From a checkpoint of a small sound classifier.
Model: 1.67M parameters, log mel input, norm layernorm_no_bias, activation gelu_tanh, layers 8, width 128.
Training: muon at rate 0.028, 15200 steps, batches of 256.
Rows from block 4, named by matrix and row number. Rows with one number belong to one neuron. Each number is 128 + 24 x the weight over the matrix's rms, rounded and kept within 0 to 255. All counts start at 0.
# fc1: MLP up (model.blocks.4.mlp.fc1.weight, 768x128), inputs 0-127
# fc2: MLP down (model.blocks.4.mlp.fc2.weight, 128x768, transposed), outputs 0-127
fc1.434 [134 158 136 141 190 127 134 115 146 140 153 129  93  95 127 145 111 109 133 134 143 144  92 112 117 158 130 133 113 130 135 144 105 148 130 142  95 127 134 104 130 127 147 123 122 181 111 116 159 142 139 107 148 159 117 112 115 115 161  98 143 129 149 119 142 158  55 146 158 120 137  88 152 166 155 133  82 123 139 130 121 127 145  98 132 103  91 105 124 138 110 145 100 159  78 128 131 116 102 168 115 158  90 143 101 155 100 124 137 112 148 119 145 101 123  78 133  97 131 105 161 152 107 112 165 118 164 115]
fc2.434 [195  99 122 132 154 163 105 113 145 113 138 133 119 175 143 142 137 116 105 102 127 100 134 158 182 132 149  81 130 153 128 119 152  90 157 103 125 141 131  98 149 111 122 134 134 145 118 138 135  93 136 141 117 133  93  88 111 165 118 138 115 129 144 143 119 118 125 116 133 133 121 131 130  61  93 158 156 120 132 154 128 148  96 148 111 147 111 107 153 111 119 118 124  83 122 131 181 148 145 134 156 119 149 129 132 172 132 131 116 152 153 150 130  89 120 152 151 145 154 118 130 140 147 164 154 143 125 107]
fc1.435 [188 109 111 143 126 112 125 126 133  97  94  77 145 126 128 125 140 172 161 149 135 159 145 114 110  87  97 110  89 125 165 138 132 104 119 154 125 151 161  86 162 128 136 139 116 176 112  96 141  66  94 185 166  89 184 177 143 106  96 113 145 112 124 131 177 107  74 103 144  93 117  92  78 178  51 182 153 122 149 106 207 131 174 107 194  74 122  98  42 175 137 115  95 134 143 161 141 111 113 123 139 130 157 110 122 139 117 158 103 160  92 138 127 124 160 140 114 120 140 128 111 146 106 132 113 114 163 162]
fc2.435 [142  86 101 137 124  99 114  85 126 101  96 150  96 172 118 170 134 141 141 131 112 153 134 125 122 154 127 126 150 121  99 117 151 108 131 133 132 129 151 100 105 145 145 104  76 146 129 132 170 157 184 130 121 101 117  80  93  76  94 115 114 132 102 192 143 150 130 156 177 133 106 118 158 148 119 127 105 110 108 113 105 134 108  73 100 120 134 124 107 136  92 145 140 111 100 207 132 118 106 162 130 133 121  94 126  63 145 177 108  82 143 115 144 142  85  71  94 163 164 121 108  97 161 189 110 155 126 147]
fc1.436 [155 129 153 156 118 142 104 103 108 175 119 123 155 185 122 100 144 153 106 163 132  95 138 107 125 128 112 120 125 138 140  85 156 104  92 166 151  91 108 124  73 124 117 149 148 141 117 127 158 155 100  77  86 124 153 132 154 149 126 110 112 140 142 147 108 168 141 125  85 138 119 151  95 161 119 106 176 147  97 155 144  77 125 137 137 120 114 159 127  98 150 107 100 116 147 147 114 132 162 110 171 115 143 127 111 132 133 145 138 139 118 146  82 139 122 131 105  91 114 113 119 100 139 119 160 121 126 136]
fc2.436 [132 155 123 113  90 115 139 135  99 159  87 120 118 166 143 121 120 166 109 169 150  96 159 127 152  99 128 112  94 132 135 108 137 113  95 159 127 131 121 123 146 101 154 124 139 112 150 115 136 139 129 112 148 135 110 112 168 170 153 111 140 130 131 105 118  98 169 150 122 116  91  92 142 127 142 121 110  99 164 147 128 164 131 107 180 166 136 188  90 159 140 154 152 125 109 169 147 101 136 122 135 119 123 153 121 107 137 117 141 117 142 119 119 181 116 132  90  86 135 131  99 154 168  72  90 154 112 133]
fc1.437 [124 158 162 132 106 178  88 119 103 137 108 137 121 126 201 153  95 101 128 126 131 122 113 131 174 134  99 163 132 116 150 146 130 106  84 118 110  85 111 127 196 108 114 147 102 113 140 118 105 157 127 115 130 140 134 172 103  96 125 105 161 157 116  77 121 123 117 127 133 141 143 143  98 107 142  89 142 138 119 129 156  90 130 140 162 123 138 126 138 113 103 126 122 148 115 136 154 135 115 164 154 168 136  98 125  98 187 137 174 118 128 128 145 132  56  92 115 163 146 151  89 114 138 114 147  91 133  98]
fc2.437 [132 115 181 119 157 117 130 140 132 123 126 119 108 148 121 126 155 178 104 102 177 100 110 135  96 154  95 135 127 122 100 125 111 115 140 128 131 134 104 104 175 101 146 153 142  95  76 130  72 131  95 130 159 122  85 147 148 133  90 135 143  89  97 109 127 125 117 105 109 149 139 107 161 114 127 136  97 159 154 127 119 138 115 112 102 155 147 115 110 109 105 174 142 137 116 188 122 127 181 113 156 111 154 160 104 114  94  80 182 141 150 127 149 123 155 131 113 131 120 127 148 118 118  97 154 106 112 166]
fc1.438 [155 105 126  92 129 153 133 146 138 171 138  84 140 156 136 127 112 144 119 127 159 115 119 145 155 145 105 120 125 116 143 114 150 142 128 131 103 105 126 132 126 100  88 111 118 124 114 129 115  99 158 113 142 173 130 135 135 116 139 113 158 108 154 133 160 144 117 115 102 149 164  92 119 121 166 109  97 152 110 153 146 139  88 134 123  83 138 144 141 139 102 147 103 160 105  87 105 122 107 153 159 124 157 118 144 170 102 116  92 135 135 124 140 135 149 118 139 115 112 136 150  87 149 172 141 117 120 113]
fc2.438 [109 133 117 113 114 105 130  99 139 125 143 104 124  93 123 137 136 137 114 166 107 145 148 131 119 127 102 145 159 119 125 141 142 154 123 140 153  92 131 137 166 140 146 154  89  72  97  84 168 139 133 166 144 115 133 121  87 151 117 166  94 132 142 133 142  91 113 122 143 111 146 108 136 123 124 144 106 114  90 133 144 140 124 109 113 120 112 126 129 103 134 117 126 134 118 115 116 142 134 159 144 132 156 126 128 171 155 102 116 124 121 115  94 137 111  59 155  91 108 141 114 119 129 165 171 140 119 147]
fc1.439 [158 103 145 125 106 180 123 117 149 144 148 159 155 105 110 153 121 113  88 112 130  98 143 119 127  98 117  91 158 131 138 135 117 144 110 113 158 124 169 110 140 130  94 124 119 123  83 152 176 132 144 102  89 181 146 110 141 105 127 121 145 142 131 124 150 129 115 157 106 106 100 126 105 125 137 106 132 135 132 117 156 110 186 139 145 116  88 128 119 150 123 123 135 168 176 147 176 139 135 121 147  76 153 100 118 139 124 168 149 159 141  83 100 103 115 160  56 121 101 145 121 104 151 103 106 105 151 141]
fc2.439 [ 93 123  94 108 168 156 142 148 138 146 110 154 105 100 129 123 132  87 116 115 142 163 168 123 182  98 124 106  69  95 119 125 176 116 132 147 127 112 142 138 133 107 122 123 124 182 161 176 115 144  92 143 170 163 134 124 100 150 113 125 123 167 108 110 106 132  86 113 131 120 162 185 116 112 110 171 106 128 156  88 145 154 131 108 134 171 109 142 125 122 155 147 116  95 121 102 151  99 157 147 135 102 151 153 149  97 154 110 134 147  91  91 134 150 160 145  90  86 104 124 129 139 143 137 147 157 157 128]
fc1.440 [122 164 150 164 131 144 133  98 135 137 142 148 112 143 133 123 141 165 115 132 116  77 127  95 124 135 104 117 147 152 121 108 104 148 105 108 121  90 141 114 150 136 132 126 100 119 132 155 133 163 105  85 105 132 139 152 147 104 118 149  98 126 101 163 165 126  96 121 131 115  95 167 121 148  97  85 119 119 134 155 142 170 154 130 132 122 165 149 152  85 108 114 144 177 100 116 156 177 123 134 121 158  98 135  72 145 124 155  96 157 137 153 159  99 132 110 136 145 127  80 134 141 112  92 102  93 161 149]
fc2.440 [134 125 140 111 109 122 114 141 130  93  83 129 154 136 120 149 114 132 127 143 131 113 120 109 114  98 113 124 111 114 146 180  93 148 116 134 150 187 151 128 158 134 143 129  83 100 131 115 104 118 137 146 137 123 104  98 138 174 125 127 158 113 139 160 120 140 140 158 161 124 115 148 149  86 159 137 133  83 118 160 118 120 112 112 106 150  98  97  99 112 142 116 114 133 134 131 138 103 130 111 182 137 126 116 117 142 103 119 165 150 149 140 159 150 157 145 149 134 157 120 150 137 139 108 134 104 121 130]
fc1.441 [125 142 123 133 170 138 100 153 119 112 127  99 104 121 175 141 153 121 111 142 153  96 125 143 132 151 163 134 124 146 112 127 125  75  85 129 100 111 102  98 122 153 169 147 122 139 107 143 111 134 125 103 123 114  95 103 144 124 124 167 157 132 128 125 115 118 137 134 130 137 116 101 134 163  97 127 155 117 134 139 174 124 124 106 105 113 119 133 107 114 137 112 176 140 118  88 117 142 193 136 167 104  97 158 107 166 152 140 131 152 145  89 114 120 139 134 119 146 151 113 134 123 146 126  90 120 117 123]
fc2.441 [135 166  82 126 119 116 155 113  89 127  92 173 129  87  98 101  85 124 139 142 148 123 100 140 115  99 136 138  91 146  93 137 103 114 107 105 144 112 136 137 173 133 109 133 150 129 121 137 135 130 121 162 147 139 136 130 192 130 133 123 143 124 110 159  91 128 115 108 104 133 116 123 136 106 162 121 160 192 133 117 159  94 105 167 143 181 109 142 105 136 145 141 152 172 145  98 121 106  83 152  81 158 121  84 130 151 127 143 148 112 132 141 112 166 138 124 145 119 133 101  60 139 171 121 147 173 125 156]
fc1.442 [214 112 142 142 172 126 112  71 192 122 133 101 163 123  95 192 139 118 132 130 109  42  90 100 165 130 108 169 128 136 128 124  97  96 116 148 110 101 151 102 223  86 135 136  95 136  91  53 162 195 118 100 137  95 119  98 131 158 194 146 154 124  92 163 119 140 112 144 158 177 162 141 142  53 103 107 125 123 112 151 118 176 175 148  97 134  71  99 170 114  72 124 123 120 168 139  97 140  71 172 123 148  83 134 124 141 127 171 138 117 127 149 109 124  93 140 120 109 102 109 175 190 129  97  61 115 142 119]
fc2.442 [131 125 174  70 130 160 123 100 131  84  85 170 159 108 178  89 112 139 118  90 182 116 145 139 168 111 153 172 127 151 140 117 119  97  92 123  94 119 154 153 125 132 162 105 194 184 125  75  92 114 106 117  91 126 107  88  90 140  96 190  79 148 125 141 153 119  91 130 119 132 105 118 155  94 106 173 178 113 155 140  94  83 133 153 152 102 101 152 150 107  93 105 149 203 122 201 178 191 150 132 132  71 120  71 106 166  63 160 139 112  99 129 148 107 196 117 124 150 173 137  80 169 163  75 123 166 159 113]
fc1.443 [137 124 166 126 114 105 158 103 119 124 130 115 177 135 107 144 114 182 116 147 119 102 132  63 153 101 107 115 133 111  89 129  98 137 113  90 143 126 132 117 206 116 108 154 168 113 147 110 111 115 157 152 119 102 117 121 192 135 133 117 164  89  98 124 143 168 127 151 130 120  97 133 161 126 130 118  81  76 157  85 148 107  99 117  83 141  86 126 171 189 146  85 151 111 140 109 145 140 122 112 111 140 126 114 184 133 147 135  85 186 145 136 113  82 146 125  94 139 119 141 160 100 119  84 151 144 147 167]
fc2.443 [181 102 113 141 141  65 140 107 136 139 148  78 108 121 113 128 139  79 114 145 162 117 128 187 121 103 149 139 131  93 128  86  98 143 144 118 185 163 176 155 120 134 160 127 109 117 149 131  89 129 150 126 113 168 117 139 123 123 127 123  92 123 115 174 109  89 127  83 135 145 163 109 101 125  94 107 129 171 122 158 125  56  97 101 141 170 113 134 152  76 154 135 124 146 156  99 145 143 150 141 170 112 149 131 110 157 131 146 101 204 116 125 131 140 133 127 186  95  54 111 111 124 105 177 118 128 129  93]
fc1.444 [137 135 118  66 132 109 110 130 161 175  64 120 161 113 132 131 125 158 121 155 116 154 110 148 116 133 129 119 111 111  99  95 143 107  78 150 134 140 132  98 115 144 117 140 103 154 100 114 107  86 134 107 117 128 145 163 124 146 123 113 143 132 125 161 149 131 135  96  67 131 157 192 134 146 172 103 130 172 148 131 142 159 143 156 129 166 148 121 149 131 136 129 110  88 149 115 151 138 101 127 109  96 116 139 126 143 157 147 129 120 113 131 125 100 123 115 109 149 154 107 126 106 131 121 125 133 112 122]
fc2.444 [144  91 145 113 102  84 142 104 177 134 147 131 107 146 131 104 130  72 105  95 150  89  99 135 101 111 125 160 152 151 117 106  97  82 129 144 124 124 124 149  87 117 137 124 147 145 145 146 139 142 109 174 143 135 144  73 162 136 140 125  87 119 124 134 124 122 126 107 176 131 104 112 155 146 153 101 115 113 137  79 159 166 155 134  92  67 119 148 196 139  81 141 119 140  98 150 183 123 126 126  83 152 148 139 115  98 173 129 165 120 171 130 109 120 145 114 128 126 122 139 139 114 126 122 128 102 135 120]
fc1.445 [140 151 147 141 139 124  84 162 130 133  84 155 154  86 147 174 135 154 143 165  74 139 114 103 118 130 110 116 102 160  61  97 155 121 135 118 136 137 184 140 139 116 144 174 161 136  92 127 137  87 146 126 169 150 157 115 184  87 164  96 170 132 121 120 110 115 140 111 123 147 166 127 119 142 156  99 138 153 138 106 105 139 122  98 128 122 124  62 124  70  99 132 123 115 112 109  86 115 106  96 111 159 136  97 152 126 111 143 103 141 136 112 111 119 132 134 107 106 123 155  95 122 133 129 150  99 147 171]
fc2.445 [152 141 175 143  97 151 111 135 119 120 144 154 106 123 113 157 111 106 147 121 182 151 159 172 121 126 133 160 134 115 108 101 135  84 129 109 182 114 145 164 107 146 124 164 141 116 115  93 162 163 121  93 118 163 139 169 106 132  86 154 116 156 147 103 124 131 138 140 130  97  83 114 127 142 147 121 147 119 162 136  90 137 150 110 173 136 156 102 144 128 101 158 153 167 136 179 113 101 141  80 118 135 118 138  65 108 132 101 114 132 140 128 159 150 132 161 127  80 100 140 138 124 129  74 151 146 164  98]
fc1.446 [155  97 110 117 126 118 137 126 124 154 110 138 145 189 125 128 130 121 141 122 142 135 133 192 123 145 109 112 154  94  84 128 147  98 102 195  95 128 155  97 119 120 110 103 115 152  76 139 115 136 115 102 113  94 160 164 125 143 127 157 105 135 122 143 113 147 195  88 144  97 135  81 126 101 101 108 171 159 131 119 128 104 139  86 120 120 144 134 132 175  97  94 102 165 115  75 119 127 140 135 129 167 135 112 122 139 118  94 113 109 148 129 136 109 149 134 130 133 177 128 143 136  97 160 156 113 139 110]
fc2.446 [136 170  98 147  86 160 203 161 152 118 101 128 178 105 108 109  91 140 121 161 131 168 124 167 145 141 146 124 139 108 109 128 108 100  93 142 106 109 112 146 158 119 146 130 123 121 111 134 169 122  85  99 125 111 128 134 128 122 114  86 115 151 120 113 128  94 115 109 104 156 148 124 104 178 106 135 144  93  67 104 138 102 140 110 153 113 129 113 153 105 119 126  83 156 173 119 131 116 140 131 123 111  92 152 132 129 163 117 124  95 113 103 130 161  99 108  53 132 125 125  83 159  66 169 144 115 159 129]
fc1.447 [147 139 105 116 126 138 119 134 131 108 154 111 161 149 155 128 132 150 126 146 129  96  99 149 144 122 141 126 143 113 129 147 120 119 106 160  92 150  93 127 132  99 163 118  95 135 119 114 154  96 117 133 139 100 138 166 150 116  85 114 148 116  49 118 140 117 121 126 165  92 127 181 142 151 115 160 152 136 138 104 130 109 189 106 118 144 107 158 142 144 133 164 150 130 167 137 103 136 169 107 177 150 136 135 137 118 113 117 106 114 128  91 159 145 135 130  70 121 103 114  72 147 106 102 159 123  86 125]
fc2.447 [100  80 127 129 127 130 151 154 134  65  93 149 105 137 120 133  99 120 133 125 115 119 152 131 153 148 166 139 132 101 102  89 140 106 115 124 105 151 149 108  83 142  95 101 124 143 135 113 118 173 138 163 124 134  83  99 111 124 120 159 152  87 107 137 118 136 125 147 141 127 148 165 110 140 120  58 191 138 107 154 135 159 114 104 128 138 115 146 119 169 126 149 117  95  62 125 138 100 117 115 144 119  95 153 153 134 185 119 111 167 132 109 139 148 157 109 141 140  92 131  87 142 136 172 113 147 122 137]
fc1.448 [ 99 106 156 138 145  88 116 132 123 153 125 179 110 128 165 121 133 116 133 110 105 128 124 128 178 171 118 143 142 155 124 106 133 102 104 125 117 127 109 118 153 107 123 104  93  96  99 132 193 120 119 132 148 112 130 127 116 141 155 159 100 116 149 130 156 102 158 129  99 171 130 102 127 121  88 117 131 144 121 124 155  97 121 106 114 122  71 142 169 125 117 111 152 123 143 146 121 205 112 163 139 134 170 147 105 141 165 150 112  98 125 137 108 118 121 188 143 140 139 139 111  91 119  74 106  99 123  96]
fc2.448 [112 102 122 126 139 128 109  84 138 106 137 129 112 166 150  97 128 164 141 115 120 118  83 113 124  93 142 112 190 140 185  74 144 128 112 150 103 166 125 111 139 145 107 153 159 144 134  84 144 147 130 138 137  95 136 193 142 116 125 122 112 113  87 101 132 139  99 100 121 164  78  79 128  97 180 126 122 129  99 154 111 113 138 113 100 166 142 135 157 119 133 123 130 143 116 141  78 131 120 159 130 118 125  89  66 115 109 121 122 127  73 123 120 104 165 131 141 132 116 120 150 132 152 107  73 156 125 113]
fc1.449 [130  82 115 145 155  85 121  86 101 120 144 112 149 106 163 146 127 166 125 169  70 136 104 113 150 145 161 155  91 104 132 133 160 153 119 106 143 145 137 112 120 113 113 123 152 120 152 121 106 131 136 149 188 143  92  96 137  92 102 140 145 119 107 138 111 161 121 114 135 127 114 128 142 128 161 138 158 102 111 134 132 150 107 130 124 142 129 109 108 159 139 121 146 136 111 127 121 140 133 127 132 130 124 131 121  92 152 112  63 100 164 124 111 117 140 136 131 159 131 139 101 106 147 130 154 157 143 125]
fc2.449 [114 129 111 194  85 131 134 117 105  91 138 140 114 156 116 159 121 124 132 136 147 141 129 152 148 124  84 150 119 129 131 129 104 139 112 140 100 127 134 128 133 147 146 146 134 122 141 147 136 147 132 111 123 104 124 139 147 124 128 131 115 165 152 172 119 145 139 149 139 119 144 158 135 174 125 130 144 148 122 113 106  90  99 134 144 113 162 139 148 146 164 108 105  89 100  91 133 102 137 126 115 122 132 167 134 137 116 122  96 149 149 142 101 118  78 128 143 147  97  99  76 128 143 125 127 138 158 112]
fc1.450 [156 108 113 128 103 135 171 150 135  86 156 169 158 188  96 116 130 148 161 101 130 160 172  81 127  87 135 148  58 159 173 155 131 175 125 141 125 129 173  88 118 117  88 166 143  85 130 154 170  57 119 154  97  80  92 103 125 119 130  98 118  99 154 176 132 184 121 120  80 139 107 130 126  53 107 131 146  95 122 125 169 131 133  97 147 175 139 109 112 139 135 114 160 120 149 122 142 100 148 152 134 125  93  96 145 145 101 152 153 120 121  38 156 136 158 147 122 108 207  87 174 128 120 145 144  85 123 123]
fc2.450 [ 90 111 107 104 166  98 124 163 142  75 112 145 145 132 131  92 138 167 145 114 124 139 105 120 139 157 158 156  90 143  72 109 112 126 147 146 134 132  90 126 107 162 152 116 168 141 122  94 105 126 147 105 113  79 173 158 105 158 169  85 121 145  89 119 100 155 132  81 155 130 128 136 119 147 139 146 128 140  91  93 139  87 129 161 125 180 148 150 125 128  90 154 117 148 171  87  98 179 102 148 122  63 131 128  81 138 137 149 171 100 132  74 134  95 171  47 138 133 124 128 178 113 116  96 102 144 120 139]
fc1.451 [169 125 132 105 181 128 112  91 147 128 138 145 152 131  99 124 116 109 111 135 156 150 106 120 113 118 139 144 100 162 138 111 121 140 154 128 130 156 156 137 153 161  90 127 138  89 139 108 113 157 125 108 136 154  94  80 105 144 105 106 136 119  90 129 128 134 130 128 115 141 125 146 124 145 161 116  83 107 127  87 114 160 171 128 128 113 121 118 170 106 131 131 126 124 140 136 149 115 129 134 148 130 157 114 130 153 123 133  90 164 153 138 135  50 115 106 121 120 144 124 176  68 103 129 125 137 131 142]
fc2.451 [102 119 111 108 135 134 112  96 154 139 134 139 108 169 126 130 136  75 148 110 175 107 134 155 144 129 163 119 128 120 123 116 137 162  92 136 147 132 124 113 113 101 176  97  53 113  94 156 167  92  95 151 118 111 125 145 140 123  54 112  97 121 151 150 184 142 197 135  98 130 126 106  91 113 125 133 149 105 142 142 103 145 106 146 116  85  97 109 140 135 113  82 118 108 146 145 159 154 170 129 117 137 118 120 128 142 119 161 130 111 116 131 145  90 145 123 120  79 114 100 168 103  85 115  96 121 137 159]
fc1.452 [117 142 143 137 126 151 122 120  94 115 117 131 117 143 115 114 126 144 133 129  99 114 129 101 144 136 130 106  76 152 148 140 114 123 126 149 105 142 132  98 111 124 139 146 116 152 118 120 146 147 112 139 161 105 138 139 115  93 139 134  95 110 145 136 126 110 134 121  96 140 120 138 138 126 132  90 127 135 117 146 188 130 119 119 146 143 143 134 129 132 146 130 113 119 126 113 103 107 138 135 126 146 140  92 124 132 156 160 122 109 114 107 134 120 128 113 138 134 183 122 133 129 130 135 139 140 168 117]
fc2.452 [138 125 114 118 140 139 116 109 152 111 106 137 136 136 153 115 151 135 125 126 133 139 134 127 105 133 110 139 158 111 131 142 112 139 122 145 138 132 139 158 126 175 160 133 139 145 156 116 122 157 138 146  91 111 144 176 105 148 131 112 116 127 111 149 102 130 146 136 139 147 136  99  91 105 103 157 130 171 133 114 113 109 167 150 135 128 177 149 114 131 106  81 129 121 107 143 144 147 128 147 144 116 140 153 123 144 142 167  95 116 126 135 121 133  89 121 109 150 119 129 144 147 127  83  89 151 122 126]
fc1.453 [130 132 105 131 127 129 162 102 166 124 150 156 132 120 137  96 143 128 105 131 137 138 122 149 129 130  82 134 145 154 133 150 115 154 124 141  99 116 109 131 115 143  84 137 141 113 121 121  93 114 123 110  93 149 123 134 140 162 135 116 141 168 104 140 165 100 142 122 113 133 102 105 109 132 129 149 121 135 128 145 114 130 117 135 155 126 136 131 133 114  99 144 126 105 146 131 135 134 104 130 126 132 133 157 143 123 101  88 130 134 110 142  96 149 142 166 118 137 130 148 151  88 108 127 162 140 118 140]
fc2.453 [164  98 137 152 111 155  97 118 154 141 137 121 137 127 154 105 132 116 150 118 140 119  96 138 110 105 122  76 109 159 106 129 108 129 128 149 154 123  96 125 136 136 142 133 122 107 126 147 160 153 152 122 138 166 139 110 116 131 136 141 154 169 141 172 164  96 122 142 120 135 121  89 125 121 117 125 104 117 114 110 147  97 135 109 152 125 126 126 120 127 123  74 129 153 101  95 116  98 114 129 132  82 131 122 141 137 136 130 131 124 145 132 121 108 129 113 143 113 118 103 120 149 122 117 123 118 151 146]
fc1.454 [110  48 176 127  81 161 113 146 156 140 140 106 107 125 164 142  91 140 119  90 142  93 123 156 165 157 167 112  98 149 135 114  99 115 156 117 130 133 117 113 145 175 140 107  89  82 146 160 126 108  85 122 117 129 139  84 125 131 125 114  99 117 133 148 160 149 110 111 143 117  99 115 111  84  77  87 152 134 108 123 170 127 141 123 153 147 129 145 125 133 135 112 115  92 154 162  93 163 113 114 173 149 110 144 124 158 156 160 138  95 121 143 173 165 147 144 116 116  79 153 141 122  91 117 134 116 166 116]
fc2.454 [ 97 104 127 158 193 100 123 124  95 114 123 155  89 122 120 140 136 131 154 137 122 134 136 165 145 118 128 124 128 115 139 104 168 118 121  83 121 106 108 136  86 167 108 122 125 160 131 108 153 149 154 115  84  62 125 161 117 118  85 159 125 132 122 126 127 176 135 165 138 134 114  93 123 136 130 124 155  94 158 159 114  64 138 162 133 146 139 118 212 111 151  92 128 120 111 147 119  94 184 103 170 141 118 100 103 101 105 126 207 132 170 119 163  95 146 132  73  87 108 144 122 137  64 149 152 127 134 111]
fc1.455 [136 116 121 151 161 120 154 110 143  68 107 139  99 155 130 136 145 146 114 100 128 164  95 122  91 110 142  98 152 166 127 127  56 111 159 100 152 134 149 176 135 108 125 114  97  95  87 108 151 117 157 124 136 164 124 111 113 132 138 120  99 126 113 147 100 164 147  91 152 145 125  93  98 151 124 119 151 129  96  80 151 131 124 157 110 177 129 117 121 132  96  99 136  84 145 134  91 125 170 105 172 138 168 125 157 145 122 165 117 171 147 131 155  95 152 124 103 148 115 135  92 100 139 180 138 132 132 153]
fc2.455 [121 121 142 139 119 130  98 149 113 124 137 202 119 102 132 158 162 177 106 141 140  97 121 149 121 162 147 149 110 147 117 112  73  60  72 121  98 134 173 112 137  96 175 129 115  94 104 155  83 133 129 133 135 147 110 122 112 106  75 112 179 118 122 130 168 116 137 123 127 162 126 150 104 171 117 134 115 161  80 111 128 154 138 120 115 161 128 149 156  94 170  99 108 133 189 173 172 102 166 177 139 166 120 145  92 162 137 129 123  99 120 170  90 210 140 142 110 103 164 116  93 128 121 144 117 150 122  52]
fc1.456 [113  97 140 143 117 118 134  80 145 134 117  95 150 144 170 109 122 110 129  89 155 110 118 121 113 129 108 135 135 147 123 189  95 148 105 125 131 178 158 148 108 182 129 138 124 130 121 137 104 141 161 126 130 113 132 144  88 148 146 165 101 113 107 139  90 115 181 177  97 131 114  97 100 105 148 148  88 163 127 129 149 135 110 126 118 127 163 104 108 149 133 113  87 124 119 141 100 130 148  93  70 114 126 120 148 197 121 133 127 146 152 160 119 150 140 135 120 104 138 174  80 145 106 105 153  86 116 151]
fc2.456 [125 158 113 117 135 176 126 117 118 126 117 154 141 135 108  69 143 168 132 123 138 125 148 127 120  97 153 137 163 119 127 133  94 125 114 121 111 116 144 121 106 159 140 125 146 122 129 157 120 115 159  83  94 131 155 109 134 161 146 129  82  78 195  92 127 166 129 132 132 148  87  97 102 110 103  94 144  89 108 132 146 106 152 125 150 161 120 117 127 102 102 112 133 126 163  85 142 132 121 133 108 154 121  86 121 113 101 110 105 142 122 146  95 116 150 132 132 157 146 125 161 141 135 144  96 112 144 159]
fc1.457 [104 134  91 188 144 148 157 125 121 163 153 134 101 122 123  88 111 117 128 137 140 145  63 104 140 123 125 120 125 112 163 140 122 138 148 142  98 143 180 131 118  92 135  99 149 117 144 104 109 143 159 147  93 151 153 137 135 118 129 161 158 111 119 160 130 145 183  99 100 135  97 143 124 111  93 119 119 105 124 107 110 132 156 128 133 132 141  65 112 152 103 124 142 126 133 115  98 131 165 106 102 132 153 123 113 116 128 147  88 136 141 118 117 169 110 143 155 143 104 115 130 180 132 108 123 116 124 139]
fc2.457 [132 148 162 114 132 134  92 102 142 170 112 135 139 128 118 150 109 133 127 123 116 128  64 130  98 166 141 144 144 128  87 129 118 118 118 160 111 132 114 148 114 105 174 112 145 159  93 137  78 120 149 144  89 125 166 137 158  76 121 113 103 122 153 110  91 132 111 115 150 119 152 141 155 113 138 151 140 151 114 112 133 130 121 155 119 109  86 130 110 128 127  99 110 116 148  86 126 128 129 129  98 131  98 111 140 117 134 128 152 141 154 101 101 109 119 153  98 181 133 121 120 124  84 136 129 101 167 106]
fc1.458 [160 135 123 108 107 170 102  95 132 137 152 126 152 146 137 168 150 141 114 118 116 136 132 122 140 159 129 153 112 107 153 137 127  90  98 121 136 164 164 111 137 137  97 149 105 163 118 103 142 119 111  95 122 155 153 139 134 136 146 136 162 111 120 113  95 157  77 137 136 160 109 135 113 118  99 112  82 140 115 175 169 120 146 136 150 110 143 100  92 116 139 160 117 163  83 155 110 157 139 134 119 132 153 143 151  66  94  94 109 111 128 139 131  85 117 167 117 108 116 127  72 132 140 117 124 167 126 137]
fc2.458 [ 97 138 145  74 120 137 122 114  76 132 144 188 112 140 112  97 129  96 105 133 154 135 153 100 140 143 100 160 118 136 129 142 118 141 110 115 127 162 121 117 122  95 143 154 130 134 129 101 104 124 151 126 137 162 123 124 158  89 102 159 124 143 126 152 117 140 130  73 112 104 105 140 112 133 105 125 137 139 124 132 120 115 162  80 150 103 124 123 126  99 100 147 102 133 129 152 155 135 120 106 111 117 142 142 102 117 159 107 120  62 162 137 107 122  83 126 159 118 105  99  87 149 114 137 149 143 147 130]
fc1.459 [172 104 188 105  64 142 136 105 115 109 171 144 110 116 114 140  95 106 127 160 110 156 162 100 115 128 112 115 117  74 156 131 117  97 108 158 144 108 142 110 140 130  90  99 157 177  87  98 124 137 136  81 146 123 138 121 120 165 130 134 157 136 161 141 125  97 112  95 133 146 176 109 123 116 121 147 149 114 160  88 119 138 143 150 170 113 149 117 152 174 108 126 181 128 148 124 103 101 162 141 148  96 120  95 124 125 114 163 127 133 122 151 128 114 153 115 185 136  99 106  94 115  86 125 125 139 128 163]
fc2.459 [149 128 126 132 128 115 162 123 141 143 116 145 108 126  91 126 158  79 123 138  97  94 155 102 120 120 121 137 154 131  82 118 184  95 120 118 133 108  99 128 119 100 130 151 130 113 121  96 125  91 155 114 181 104  93 119 111  74 112 123 151 150 144 124 125 128 144 148  82 133  81 128 115 142 151 112 171 120  68 162 188 135 127 107 193  99 125 113 151 130 140 128 122 184 153 150 129 134 106 157 141 108 120  63 140  82  90  99 160  91 109 135  83 155 103  99  90 142 120 162 160 149  91 106  87 147 137  99]
fc1.460 [116  83 129 160 161 107 127 142 168 102 109 136 144  96 126 103 138 146 128 116 116 136 109 116 183 182 138 146 151 126 156 128 127 133  75 158 114 137 113 119 144 149 115  81 135 136 124 123 132  90 102 122 148 109 119 142 138 142 140 134 101 128 110 118  99 125 126 128 139 129 128 100 107 157 128 166 121  94  99 124 111 130 197 150 119 115 143 158 165 127 161 135 104 130 144 106 139 144 130 125 137 107  98 152 130 157 146 126 137 109 129 142 135 120 124 138 102 137 131 163 155 110 109 133  88  88 103  98]
fc2.460 [149 115 129 141 137 132 126 129 138 164  98 151 142 152 181 168 159 107 150 115 139 107 124 124 146 133 160 137  91 166 161 125 174 130 130  82 120 129 125 144 112 166 155 131 153  69 157 148  89 165  90 117 104 146 144 143 153  93 139 181 113 152 130 124 133 154 155 143 114 130 133 115 167 125 102 134 137 102 143 113 119 127 118 108 110 211 119 146 143  97  85  85 120 163 101 111 139  82 174 133 129 141 127 119  97 131 110  74 145 115 117 122 158 120 137 108 114 123 115 155 124  88  95 120 127 140 125 117]